Weights of a small image captioner.
Model: 64-pixel images, encoder arch coatnet, encoder norm layernorm, encoder activation geglu, encoder moe soft, encoder num experts 16, encoder depths [3, 3, 3], encoder widths [80, 160, 320], decoder norm layernorm, decoder activation gelu.
Training: muon at rate 0.021, 8200 steps.
Data: trained on photos of plants and fungi (iNaturalist), 90422 training examples, 11.6 epochs.
Rows from block 5 of the text decoder of a small image captioner, named by matrix and row number. Rows with one number belong to one neuron. Each number is 200 + 20 x the weight over its row's rms, rounded and kept within 0 to 999. All counts start at 0.
After each neuron's rows are labels from the 100 texts, of 14976, where the neuron reaches its highest value: "fires on" is the input token at the peak. Only what is clearly more common there than usual is listed. The data: photos of plants and fungi (iNaturalist).
# fc1: MLP up (decoder.blocks.5.mlp.fc1.weight, 768x256), inputs 86-171
# fc2: MLP down (decoder.blocks.5.mlp.fc2.weight, 256x768, transposed), outputs 86-171

fc1.260,202,211,190,243,170,166,185,205,193,174,226,222,182,191,202,232,184,214,232,210,225,192,223,181,176,197,201,232,207,213,190,211,157,190,212,235,208,219,189,176,242,231,214,195,222,171,231,200,192,231,177,214,218,211,222,169,198,218,206,175,162,178,198,197,176,218,191,214,192,221,199,232,197,205,183,230,191,203,202,193,241,206,197,233,200,182
fc2.260,236,226,192,188,180,165,191,195,199,217,226,207,227,215,177,216,194,206,227,212,199,224,238,176,175,236,231,227,162,191,218,223,199,180,233,209,178,198,179,206,207,190,136,191,198,207,192,194,204,204,174,198,217,198,203,211,232,231,150,183,201,173,240,203,199,206,199,203,201,193,211,219,229,205,193,231,151,187,161,198,187,200,173,253,200,199
fires on: "family"; "("

fc1.36,226,172,172,216,217,206,191,170,214,218,215,219,203,180,196,203,188,205,220,202,194,165,202,183,192,207,192,215,186,197,169,222,181,184,205,192,206,201,211,227,189,205,185,197,212,203,208,195,217,179,210,217,208,184,205,200,172,220,202,217,164,203,155,177,173,209,209,214,176,187,211,210,193,202,236,203,237,203,172,194,190,220,222,223,220,215
fc2.36,187,195,198,190,202,177,187,234,203,182,196,207,165,208,184,219,174,215,185,198,192,192,196,188,169,211,205,200,233,208,196,194,203,208,206,199,195,170,195,244,251,224,244,204,204,221,199,204,160,182,202,193,192,169,154,188,193,193,173,162,207,225,208,200,180,205,159,185,218,185,191,188,192,192,204,206,248,220,204,215,195,222,234,200,210,179
fires on: ","

fc1.569,172,210,172,193,197,201,201,174,201,206,211,188,213,223,217,229,209,209,190,189,221,233,210,168,168,184,186,172,218,180,180,186,192,190,206,207,184,242,193,230,203,207,202,209,199,188,230,194,193,218,188,203,178,208,208,208,217,214,200,199,209,211,241,161,162,206,204,188,185,203,188,181,167,185,192,174,245,214,206,206,221,201,224,199,196,205
fc2.569,203,152,227,224,190,196,237,196,178,163,204,156,216,174,232,213,182,208,195,220,213,203,232,193,207,217,183,230,223,236,203,200,200,217,233,208,217,189,220,193,237,169,182,191,187,194,205,186,230,205,225,200,218,208,184,187,208,198,193,215,198,195,201,159,209,175,207,176,152,221,195,230,182,205,211,229,203,195,173,167,185,195,188,170,185,207
fires on: "magnoliopsida"; "liliopsida"; "fern"

fc1.547,161,213,207,164,195,184,204,188,195,159,154,203,187,182,203,184,226,205,208,201,228,215,186,207,169,179,247,196,191,224,175,196,184,230,216,173,203,227,213,214,203,193,195,192,200,216,195,173,201,233,226,212,206,172,190,196,189,193,207,195,219,187,209,186,209,188,178,172,219,188,196,230,201,196,228,191,188,147,221,181,178,205,203,176,194,233
fc2.547,217,224,208,231,225,194,194,223,200,164,194,211,191,219,172,209,169,217,172,217,173,174,220,191,195,214,193,212,209,196,209,206,240,206,202,201,197,197,215,168,200,197,194,198,150,241,179,174,217,200,203,179,209,215,213,195,230,208,218,217,208,160,191,169,178,225,213,218,203,164,200,199,200,202,216,214,206,170,195,169,208,189,224,197,184,195
fires on: ")"; "albus"

fc1.434,205,176,172,188,229,214,164,174,189,219,197,195,176,244,183,195,182,194,160,221,194,214,198,199,162,149,204,187,196,180,167,186,194,194,188,203,229,190,219,185,206,181,204,196,192,208,209,179,206,201,228,201,232,180,185,197,193,186,166,196,214,231,193,230,220,227,194,177,196,206,243,220,202,168,210,197,199,171,172,222,197,197,191,228,214,199
fc2.434,194,224,234,181,203,186,241,188,210,204,202,192,187,159,217,209,201,186,211,220,205,208,202,153,198,213,196,233,186,211,195,189,194,203,195,199,173,206,193,210,206,171,211,205,172,159,224,211,236,213,168,196,212,202,226,191,180,183,212,194,201,174,183,194,225,211,172,203,189,203,257,211,194,190,213,217,218,210,179,237,215,204,178,166,210,203
fires on: "magnoliopsida"; "broom"; "palustris"; "sowthistle"

fc1.475,195,203,211,181,198,210,191,161,187,169,199,219,206,199,227,201,224,181,216,211,231,195,193,210,218,205,187,227,190,202,195,178,204,206,207,171,197,198,200,206,198,204,202,166,176,223,182,171,205,235,226,199,228,199,212,234,244,214,200,198,209,179,197,131,200,170,237,192,225,199,172,198,195,184,218,214,223,208,225,211,221,196,186,230,201,182
fc2.475,200,196,190,197,151,212,202,208,183,193,199,194,197,156,227,219,206,198,179,233,179,217,203,210,237,212,203,211,212,207,190,181,206,191,210,202,182,201,213,205,203,198,220,174,209,205,204,198,171,186,228,185,209,209,206,190,194,224,161,197,204,183,195,203,199,167,182,201,220,235,223,203,196,212,173,174,195,178,202,198,225,202,196,224,175,195
fires on: "polypodiales"

fc1.26,190,196,182,194,220,165,231,178,211,150,188,180,200,205,191,213,181,200,190,220,210,197,208,202,198,220,189,188,187,223,198,203,193,178,212,178,216,210,170,160,246,193,174,201,182,218,206,218,216,248,207,170,227,187,224,218,193,218,214,187,196,203,157,204,250,164,188,198,183,200,257,181,192,224,214,240,193,220,190,192,210,211,218,192,208,207
fc2.26,217,191,198,165,200,181,210,175,173,215,187,205,165,188,210,168,208,193,183,227,219,184,175,237,184,201,222,213,202,200,189,205,218,215,228,206,208,207,199,215,207,188,208,169,223,191,150,179,153,196,185,165,213,205,200,200,233,176,167,211,180,190,221,194,243,202,203,166,197,181,183,200,191,214,220,194,202,193,147,218,211,224,226,225,149,198
fires on: "magnoliopsida"; "aralia"

fc1.496,220,186,224,202,186,219,175,212,168,211,194,190,182,192,173,232,201,151,213,151,154,214,194,206,233,240,211,220,228,190,213,214,200,199,211,204,188,221,203,184,182,176,211,209,194,218,198,187,199,237,213,187,182,191,175,234,197,195,194,192,207,157,172,175,196,191,153,199,233,178,212,175,228,179,244,173,202,184,234,189,206,202,209,203,190,213
fc2.496,215,163,189,201,165,207,240,189,202,192,210,172,174,200,214,177,227,183,211,156,215,172,178,188,198,199,224,193,170,218,182,174,213,204,135,199,217,199,271,187,193,173,186,219,191,191,177,197,224,224,202,222,212,216,243,222,194,196,195,189,173,213,202,188,185,191,215,198,212,167,201,188,159,195,213,213,201,221,210,196,227,200,206,204,197,197
fires on: ","

fc1.611,209,175,209,179,175,186,230,211,196,212,218,184,221,185,186,213,222,213,185,190,196,195,216,190,208,204,152,227,178,199,184,206,202,230,181,168,167,210,191,192,184,194,238,206,153,209,198,185,224,204,165,187,187,166,216,194,229,216,200,205,213,210,220,211,213,213,203,237,196,201,212,211,213,185,234,194,217,224,171,227,180,204,195,188,201,217
fc2.611,166,202,202,195,185,193,209,171,188,173,194,216,190,218,202,172,211,196,209,210,204,172,208,187,199,209,176,166,211,189,212,247,187,205,181,184,194,196,231,175,160,195,233,175,217,230,195,186,213,195,153,232,208,209,197,179,195,182,169,235,182,228,156,198,217,194,189,189,195,208,188,185,201,189,166,198,187,191,219,206,198,214,161,202,192,229
fires on: ","; "tulip"

fc1.189,199,218,232,141,198,206,174,214,170,201,238,197,216,233,174,204,212,230,191,193,189,172,210,197,228,218,196,213,217,191,204,210,198,205,188,189,219,181,145,186,201,212,196,183,218,208,178,197,218,210,193,218,199,231,193,206,199,193,231,216,204,161,211,200,210,209,158,247,179,217,210,223,212,211,214,182,183,224,166,181,201,188,194,186,229,183
fc2.189,177,217,179,211,214,204,217,211,186,183,225,208,189,200,206,215,237,213,184,190,161,209,213,196,241,228,263,166,201,203,197,206,201,195,180,186,190,154,213,212,197,181,218,212,199,184,216,225,200,179,201,185,179,187,197,176,181,221,206,179,173,164,225,163,196,209,191,176,219,183,192,195,227,192,185,181,199,215,187,216,176,190,199,210,197,211
fires on: "california"; "agaricales"

fc1.603,229,190,162,170,193,205,215,229,188,198,199,175,150,236,215,182,185,184,187,218,226,191,207,170,182,200,227,209,185,199,189,175,229,195,216,165,207,190,189,233,178,174,217,196,179,234,227,189,196,237,191,205,202,178,200,166,207,191,217,201,210,176,168,210,233,172,205,163,210,188,221,238,198,208,223,181,176,167,191,163,193,218,166,179,198,229
fc2.603,230,210,208,258,225,200,226,217,223,180,204,191,184,204,199,179,205,179,172,174,225,246,192,182,204,209,194,234,222,223,227,209,219,207,158,184,220,241,211,197,163,208,213,176,209,191,181,233,200,190,217,184,189,216,216,230,192,215,186,204,212,185,219,201,210,202,221,206,184,207,216,170,208,199,184,213,205,190,188,203,227,215,210,217,178,188
fires on: ")"; "holostea"; "of"; "albus"

fc1.392,218,229,180,172,228,194,218,205,213,198,195,206,225,203,200,180,170,209,215,215,216,203,219,160,188,234,207,196,170,208,221,191,191,220,221,190,171,185,203,162,193,185,191,208,193,175,174,192,222,222,226,203,215,195,163,196,237,177,192,193,213,194,189,204,174,178,193,176,194,203,199,225,184,187,210,193,220,201,183,204,226,206,183,164,159,171
fc2.392,192,179,189,175,198,160,189,233,192,195,222,176,206,195,192,194,214,175,209,196,228,192,227,192,207,211,207,208,175,195,189,173,185,200,203,193,203,214,208,234,202,180,150,176,192,187,216,199,206,211,236,176,151,183,169,180,198,197,198,224,208,210,196,216,190,198,195,214,214,209,205,196,218,213,215,202,214,251,181,210,144,213,197,207,188,200
fires on: "fern"; "violet"; "bellis"; "lapsana"

fc1.470,176,184,195,169,200,187,218,215,186,188,211,188,175,214,229,191,193,201,181,176,214,206,214,217,205,198,228,201,237,200,166,218,196,161,209,222,255,207,170,189,211,199,176,163,212,204,209,219,196,184,227,176,226,233,195,194,174,212,190,202,168,220,192,200,186,237,203,210,205,180,156,189,215,214,190,223,206,185,169,186,206,163,216,190,194,174
fc2.470,191,206,161,208,188,186,223,198,189,228,201,175,184,211,176,231,168,216,183,183,180,199,220,153,210,209,201,196,173,239,216,165,216,211,210,196,191,187,214,195,168,181,229,225,217,187,219,209,174,230,223,202,221,195,192,222,203,205,246,177,175,158,214,220,185,180,196,170,228,218,206,207,206,203,218,196,206,218,200,187,184,198,214,201,227,224
fires on: "california"; "prickly"; "nettle"

fc1.102,200,203,162,166,196,227,150,195,196,198,198,161,229,191,207,181,221,229,159,181,187,183,206,197,214,195,158,215,227,217,163,211,208,216,210,200,207,200,166,174,184,198,213,185,206,160,187,185,199,209,209,232,207,203,172,246,170,241,202,228,178,174,178,214,199,188,167,189,198,174,224,201,209,227,173,188,177,179,168,187,247,183,216,208,205,203
fc2.102,199,164,155,214,209,223,237,189,206,174,187,204,198,202,208,204,165,166,208,195,199,218,181,237,180,191,190,193,172,189,198,177,167,193,201,197,182,220,236,211,245,195,196,228,209,204,177,202,196,200,203,191,222,204,223,183,181,195,179,175,207,217,196,193,201,189,213,182,198,174,172,223,228,169,220,256,191,215,220,205,230,191,178,174,211,188
fires on: "california"

fc1.472,181,156,198,183,198,239,208,184,207,206,167,196,219,184,240,199,221,179,210,227,232,217,211,207,216,207,243,193,162,178,201,152,210,227,215,188,205,219,179,206,194,220,201,198,207,214,192,161,181,218,212,186,186,178,219,191,190,192,179,194,228,139,210,182,180,187,184,215,203,219,202,208,192,191,211,181,193,200,177,186,182,188,186,255,188,232
fc2.472,230,154,151,182,204,201,210,191,200,188,221,224,202,201,194,228,181,216,191,203,212,217,209,176,223,163,195,175,207,187,188,185,199,215,167,212,205,203,215,235,180,163,223,195,184,221,214,232,241,200,202,208,202,204,220,195,218,210,216,200,172,194,199,170,210,184,208,228,179,241,208,205,179,197,220,173,194,217,181,174,196,198,192,226,179,192
fires on: ")"; "claytosmunda"; "adiantum"; "albus"

fc1.12,184,190,201,188,204,201,185,179,211,209,235,211,198,227,193,220,220,189,191,235,214,199,180,213,226,236,209,195,176,214,190,174,180,147,216,194,200,198,177,212,230,222,216,164,215,201,184,202,215,191,196,188,167,222,185,181,170,248,224,201,201,205,200,206,173,214,209,190,208,184,219,179,189,218,223,190,193,218,221,210,178,211,209,188,207,185
fc2.12,202,196,232,212,198,212,226,173,206,191,233,197,217,193,161,185,203,202,222,207,182,190,165,220,211,207,198,200,206,207,185,192,195,179,221,189,192,144,193,229,186,215,242,208,140,198,203,196,213,221,231,202,208,223,185,229,191,191,191,200,230,215,195,165,144,176,200,178,173,222,175,193,229,202,223,219,196,188,187,218,191,209,186,211,197,221
fires on: "pale"; "fouquieria"; "artemisia"; "henbit"

fc1.607,239,167,224,185,216,197,213,185,214,202,193,173,202,226,176,201,241,196,193,177,193,159,192,192,189,177,202,186,218,192,196,198,199,229,211,207,187,208,176,202,188,184,214,190,220,179,209,218,198,204,206,197,209,212,179,204,171,190,193,232,215,231,191,233,203,182,164,207,255,219,211,170,211,175,211,204,206,225,201,176,197,202,177,193,144,234
fc2.607,181,184,199,174,219,232,210,188,181,190,166,190,198,257,225,201,175,214,195,216,183,200,181,187,187,178,206,201,214,165,190,201,219,208,187,186,218,204,201,212,226,216,196,239,213,208,215,198,174,195,228,189,198,193,189,198,163,184,203,198,198,170,218,187,188,188,222,188,193,213,202,180,198,178,208,246,185,209,195,200,215,202,189,218,202,199
fires on: ")"; "ebony"; "rudbeckia"

fc1.583,230,195,177,215,204,193,171,213,251,177,201,191,163,181,207,189,180,227,175,182,245,213,189,213,215,185,262,173,200,198,178,173,240,179,214,227,177,208,165,181,201,209,181,187,203,203,195,192,186,204,199,221,183,201,227,237,206,196,216,215,209,201,185,194,224,185,218,170,185,200,180,212,184,226,205,201,192,178,161,215,179,198,197,197,217,178
fc2.583,207,201,164,196,205,183,205,209,212,182,214,192,217,156,161,196,222,211,179,190,215,191,193,230,224,209,169,217,200,215,201,186,195,184,186,181,216,213,189,188,207,199,181,187,188,230,181,208,216,222,223,185,210,209,229,185,200,229,156,199,274,185,180,197,171,217,199,190,186,213,221,212,200,191,199,210,209,189,209,191,193,203,202,170,212,177
fires on: "rosaceae"; "ericaceae"; "primulaceae"; "ebenaceae"

fc1.279,202,213,239,196,264,207,184,181,192,194,155,212,202,189,211,230,205,226,184,225,191,210,206,190,175,214,184,231,173,198,200,190,241,155,178,182,213,241,196,160,172,194,204,165,201,222,209,186,245,208,229,215,207,240,205,184,237,223,191,204,170,197,212,178,221,192,229,237,193,197,202,212,186,177,204,203,177,189,170,193,169,209,185,165,210,230
fc2.279,213,192,215,203,182,200,258,232,204,208,167,213,206,158,179,214,189,228,189,165,204,216,181,212,176,193,177,167,203,191,186,194,221,183,195,183,184,209,194,229,221,189,221,160,227,228,194,158,177,203,211,204,220,187,166,221,232,188,182,258,190,189,163,187,186,191,233,193,210,222,187,213,191,223,201,199,165,182,201,181,197,205,182,233,198,199
fires on: ","

fc1.558,182,142,206,221,192,194,221,176,190,185,235,197,222,239,156,233,232,165,208,203,219,154,203,170,182,163,217,207,183,197,207,186,190,160,201,203,196,174,192,224,220,201,212,205,188,189,206,185,192,214,210,214,200,211,166,229,210,222,213,220,197,168,203,177,185,178,216,151,159,191,214,193,210,163,221,190,236,188,234,223,231,211,208,171,183,219
fc2.558,198,195,198,198,188,231,199,200,202,218,249,221,226,207,206,202,203,233,204,166,206,194,190,207,205,213,221,201,186,222,175,185,200,228,232,204,186,184,170,230,201,233,182,216,172,210,194,157,166,213,212,170,167,206,239,215,194,148,250,201,215,197,168,189,171,186,145,192,230,224,191,165,195,195,170,221,186,178,213,184,142,158,197,221,203,195
fires on: "magnoliopsida"

fc1.560,203,202,194,166,190,169,182,208,188,203,182,214,212,220,204,228,201,195,193,191,208,245,220,232,210,198,219,207,203,234,228,166,209,204,187,198,221,215,199,214,203,190,199,206,191,242,204,210,181,192,226,209,215,208,201,151,214,195,191,208,183,208,193,227,216,207,208,196,174,162,180,205,224,174,196,188,194,191,232,193,175,202,192,202,200,202
fc2.560,186,192,206,194,214,215,195,188,158,210,225,186,215,214,216,156,180,190,215,202,184,193,189,229,253,203,194,187,170,173,227,199,156,188,198,182,185,196,206,188,227,206,238,189,183,190,214,197,191,190,232,190,182,201,179,234,218,222,193,207,173,198,207,177,179,208,217,190,221,178,212,199,156,214,217,216,240,187,228,211,206,204,197,200,249,154
fires on: "polypodiales"; "altingiaceae"

fc1.152,203,209,213,229,214,207,206,206,225,203,209,210,175,224,211,202,213,182,192,196,227,184,186,184,217,211,188,208,227,218,202,162,200,230,163,199,222,187,228,193,208,224,175,229,175,201,205,184,161,210,186,200,209,181,189,190,154,229,215,150,206,195,192,171,242,202,228,175,178,227,216,202,212,199,200,236,181,224,177,180,191,223,226,187,244,230
fc2.152,232,236,170,198,208,180,219,210,158,213,207,187,197,216,206,159,204,195,163,193,190,172,227,200,227,209,223,207,197,181,202,176,211,185,189,221,198,219,186,177,179,178,198,166,194,230,195,149,198,208,164,183,200,227,185,177,181,167,163,216,177,213,221,210,229,194,213,180,197,219,192,196,200,211,188,160,211,215,207,203,223,205,226,198,232,177
fires on: "magnoliopsida"; "fern"

fc1.332,226,208,191,219,209,214,220,201,230,221,187,166,193,167,195,232,209,188,206,191,198,222,206,208,195,213,209,209,226,217,188,235,227,189,169,182,213,199,194,194,244,217,168,255,203,161,175,192,179,176,181,213,230,190,143,209,217,210,196,225,229,230,220,205,232,207,196,188,199,168,164,187,198,174,189,153,203,202,203,225,200,171,194,213,185,202
fc2.332,218,155,208,207,227,223,196,184,176,226,191,192,221,206,181,211,224,207,208,200,184,204,218,193,198,216,210,198,177,200,177,237,193,216,174,203,206,229,192,196,198,231,206,192,238,224,221,249,183,182,204,180,190,230,207,193,234,182,206,215,193,180,193,200,188,203,204,210,217,213,201,219,218,224,200,232,218,217,207,208,153,197,218,194,186,202
fires on: ","; "white"

fc1.584,178,196,227,191,190,182,193,217,175,201,176,232,184,204,216,218,201,220,221,196,165,197,213,199,171,184,199,199,196,198,206,222,214,211,224,204,195,181,206,222,200,186,205,179,207,196,232,209,173,190,185,235,183,232,210,233,188,202,166,213,193,229,192,260,218,199,208,211,223,227,188,208,223,177,208,214,208,150,214,162,209,204,197,184,138,202
fc2.584,212,197,169,192,180,206,191,161,186,172,191,201,213,219,202,230,169,182,227,242,204,195,188,200,221,207,205,164,181,184,180,171,199,219,188,199,179,230,215,224,202,204,196,222,209,167,182,190,214,207,223,184,208,182,214,195,198,184,246,185,201,250,211,207,218,198,192,208,156,192,219,201,171,206,178,205,173,201,205,196,207,224,182,242,222,161
fires on: "polypodiales"; "pottiales"; "celastraceae"

fc1.110,187,178,206,202,208,188,212,199,213,213,204,173,196,232,160,235,236,172,197,202,199,202,224,208,199,184,208,188,189,217,166,264,257,202,202,157,216,219,219,200,168,193,223,222,188,184,200,180,229,197,203,181,191,193,208,242,207,176,216,221,158,187,189,235,199,158,222,178,206,217,200,182,207,215,210,177,172,206,212,155,220,191,214,213,180,236
fc2.110,178,196,180,206,238,193,196,198,171,213,188,208,208,173,226,191,192,199,182,199,227,175,194,220,207,206,195,229,219,205,182,200,217,219,194,228,185,213,197,227,211,205,205,191,178,208,194,183,196,189,226,184,197,206,195,181,207,228,241,138,232,213,213,210,180,179,213,191,206,221,203,216,173,191,204,221,200,211,197,182,165,196,197,179,194,182
fires on: "magnoliopsida"; "polypodiopsida"

fc1.550,213,178,167,171,175,187,184,237,205,189,202,224,179,183,206,221,236,243,184,220,207,207,227,215,171,174,197,204,221,182,183,200,232,229,225,197,194,217,239,193,204,202,159,183,159,184,240,157,207,190,211,215,184,219,184,206,199,191,186,198,177,239,213,181,164,189,185,193,205,191,195,194,209,158,181,182,196,173,233,195,219,186,200,210,193,194
fc2.550,192,188,207,181,200,220,158,187,140,219,210,220,231,220,192,210,229,211,214,218,193,209,210,211,180,224,182,211,213,190,210,215,214,188,201,199,210,219,219,195,228,195,214,212,193,231,198,213,156,216,215,222,190,177,242,201,172,169,214,221,206,188,193,217,193,169,198,209,195,197,189,161,216,227,187,203,228,236,180,181,185,173,207,219,216,179
fires on: "family"; "-"; "english"; "poison"

fc1.108,195,186,226,174,174,204,189,236,190,197,173,226,198,206,214,189,214,207,191,203,215,200,167,228,194,206,223,206,204,215,219,213,226,199,201,163,227,183,227,200,189,199,202,197,208,192,230,209,208,228,212,225,206,217,244,222,177,188,254,194,241,226,178,193,226,195,185,191,183,170,223,214,214,200,256,183,217,223,208,208,192,185,173,225,203,189
fc2.108,156,154,195,247,216,205,224,204,222,184,195,196,208,195,189,225,194,185,206,200,177,203,234,199,178,200,194,208,175,216,174,185,182,203,215,193,227,203,208,154,201,157,224,208,202,196,195,193,180,187,169,197,200,218,172,241,177,186,231,203,238,197,174,239,206,168,202,202,202,210,201,220,203,192,214,260,195,166,188,172,204,196,216,226,210,172
fires on: "rosaceae"; "iridaceae"; "liliales"; "asparagaceae"

fc1.425,217,186,187,205,189,218,192,174,228,203,192,192,211,199,180,214,191,211,211,205,158,173,217,222,199,201,204,202,185,191,208,237,196,193,178,196,208,216,222,199,186,201,197,185,160,209,200,139,205,183,190,168,178,211,184,237,227,183,203,208,185,173,189,182,200,232,157,199,201,183,208,188,207,207,207,213,189,225,193,209,190,184,202,219,174,187
fc2.425,202,202,209,166,171,207,221,223,155,184,204,224,183,191,210,168,204,225,199,194,226,208,185,213,226,212,200,204,203,224,169,217,162,210,205,188,187,236,185,207,232,191,194,201,210,187,181,199,210,194,221,202,219,214,203,201,182,206,188,166,217,207,182,201,200,174,165,181,205,187,163,217,170,190,196,170,203,192,199,222,160,186,164,192,216,233
fires on: "rosaceae"

fc1.646,215,186,224,196,204,191,244,212,178,226,182,248,201,172,236,216,227,201,235,207,193,225,208,205,180,233,205,241,191,210,190,232,208,209,225,154,166,210,156,164,164,209,192,219,227,227,211,190,178,209,207,220,204,208,213,217,246,203,221,194,176,211,227,179,224,194,201,196,183,193,220,172,198,184,198,208,213,214,196,243,160,212,200,177,218,189
fc2.646,150,220,203,213,208,201,207,233,186,215,180,211,187,200,218,210,206,214,193,198,229,184,180,216,222,166,187,160,191,183,250,218,188,178,199,196,177,212,189,195,219,174,208,174,190,209,188,189,213,214,192,206,201,158,202,160,195,208,181,201,197,197,192,191,217,157,195,220,192,235,175,200,217,202,192,218,191,197,192,228,212,204,220,235,175,206
fires on: "rosaceae"

fc1.98,159,193,213,237,205,213,190,197,208,176,194,211,207,176,193,205,216,144,165,159,197,169,198,185,198,207,164,178,199,215,180,180,195,192,226,204,178,225,194,209,201,182,187,261,181,202,220,209,208,252,213,194,188,168,197,186,192,221,188,205,187,186,203,203,212,197,158,227,192,215,170,208,204,209,175,187,218,222,180,198,249,201,232,211,216,202
fc2.98,183,237,170,198,181,230,257,188,225,184,219,194,197,226,211,214,154,199,204,218,203,230,201,221,218,200,199,226,194,207,200,223,184,210,197,218,210,237,239,187,212,210,217,186,208,189,199,206,212,232,213,189,179,198,181,173,210,228,164,208,152,212,188,220,191,188,197,232,189,201,198,193,209,190,206,204,203,151,184,200,177,204,170,240,189,198
fires on: "fern"; "root"; "aspen"; "nightshade"

fc1.369,256,198,219,189,180,171,204,212,228,234,228,200,194,202,211,218,195,232,196,211,241,180,146,228,176,200,204,188,193,215,203,230,200,205,198,206,197,206,227,175,223,260,193,192,223,199,216,186,186,156,168,201,209,204,187,191,202,168,217,216,227,204,171,192,190,220,215,167,156,195,222,201,198,208,143,185,172,212,182,184,204,193,197,184,206,198
fc2.369,200,177,181,203,170,170,215,205,191,178,209,222,203,200,185,204,203,207,233,216,202,196,224,180,184,172,153,191,211,173,246,183,175,212,203,179,193,215,179,228,213,222,221,220,175,205,208,184,191,215,217,228,197,189,165,209,188,192,181,205,196,191,182,219,227,208,199,199,167,220,201,220,218,207,208,210,233,178,190,225,157,199,175,216,200,183
fires on: "rosaceae"; "rhamnaceae"

fc1.536,194,212,230,168,205,185,200,170,212,236,186,183,193,223,218,213,176,186,169,201,215,211,193,198,205,192,174,226,193,171,213,201,214,257,247,191,202,209,194,178,206,216,196,254,208,208,210,173,184,182,194,220,213,210,175,195,219,228,205,209,206,192,213,168,176,190,184,198,178,207,226,217,186,209,228,200,199,165,188,214,240,178,176,226,213,235
fc2.536,190,187,191,220,218,225,218,197,188,200,204,225,204,212,181,213,173,205,207,186,209,207,193,179,187,217,218,232,177,239,201,203,205,198,177,183,206,197,199,200,196,203,196,184,200,176,220,202,156,214,203,182,207,219,187,192,156,188,170,187,164,185,204,203,201,206,184,212,209,199,200,175,161,212,134,221,185,219,208,190,220,230,161,164,186,162
fires on: ","

fc1.289,216,186,180,187,230,204,205,165,220,194,220,236,176,212,190,164,199,173,193,230,235,216,211,221,178,225,215,210,192,165,180,191,198,213,182,219,211,212,232,209,187,209,199,210,144,212,192,208,218,206,181,215,207,205,195,225,173,176,197,152,175,216,195,187,163,205,244,205,197,196,232,199,187,219,164,208,230,214,179,193,181,198,216,237,176,212
fc2.289,205,207,196,204,163,181,203,185,185,198,237,236,184,209,208,191,193,168,223,205,189,212,206,220,203,238,215,233,191,196,162,202,269,195,163,191,227,248,194,195,209,199,238,201,179,207,226,242,193,219,197,183,174,205,190,179,207,214,183,233,207,201,180,249,229,190,223,197,234,192,228,221,225,204,190,193,232,214,189,200,175,199,210,196,189,173
fires on: "family"

fc1.677,200,197,232,197,205,222,184,242,200,194,200,183,211,226,196,214,215,227,214,206,199,213,193,184,176,200,193,220,202,183,202,211,179,192,196,201,219,201,231,203,207,233,185,190,216,208,226,199,197,199,206,197,156,164,189,193,175,176,222,195,216,187,191,202,207,179,218,202,219,183,162,181,213,186,205,197,193,200,197,209,179,190,224,189,218,224
fc2.677,195,199,228,195,180,196,201,184,196,203,175,230,205,162,200,169,164,190,205,214,228,137,195,197,195,225,169,219,195,204,201,181,190,164,230,218,199,195,183,172,189,208,191,212,204,205,185,252,215,167,224,180,170,228,215,217,206,207,227,200,193,199,160,209,182,236,211,189,176,232,165,198,201,196,187,221,209,164,233,226,213,208,182,207,175,171
fires on: "rosaceae"; "sapindales"; "asteraceae"

fc1.424,227,207,246,214,200,209,193,193,210,222,207,221,222,230,204,180,173,197,186,201,194,188,213,236,198,198,192,180,177,230,224,197,176,233,175,193,229,189,231,206,197,217,193,185,204,193,224,194,206,167,203,203,192,216,183,203,202,199,173,222,195,227,182,227,215,182,219,208,194,167,161,182,197,150,230,212,225,212,209,198,167,200,170,205,192,177
fc2.424,169,209,178,208,215,171,217,183,215,214,187,157,207,201,186,229,220,178,215,182,215,217,206,201,203,221,222,182,179,191,205,163,184,212,166,201,160,214,192,199,196,200,187,180,184,171,203,203,201,184,196,173,203,225,192,198,208,227,178,186,207,201,195,155,169,190,214,196,192,208,182,194,178,233,209,199,195,199,209,210,193,191,180,200,202,223
fires on: "magnoliopsida"; "ranunculaceae"; "liliopsida"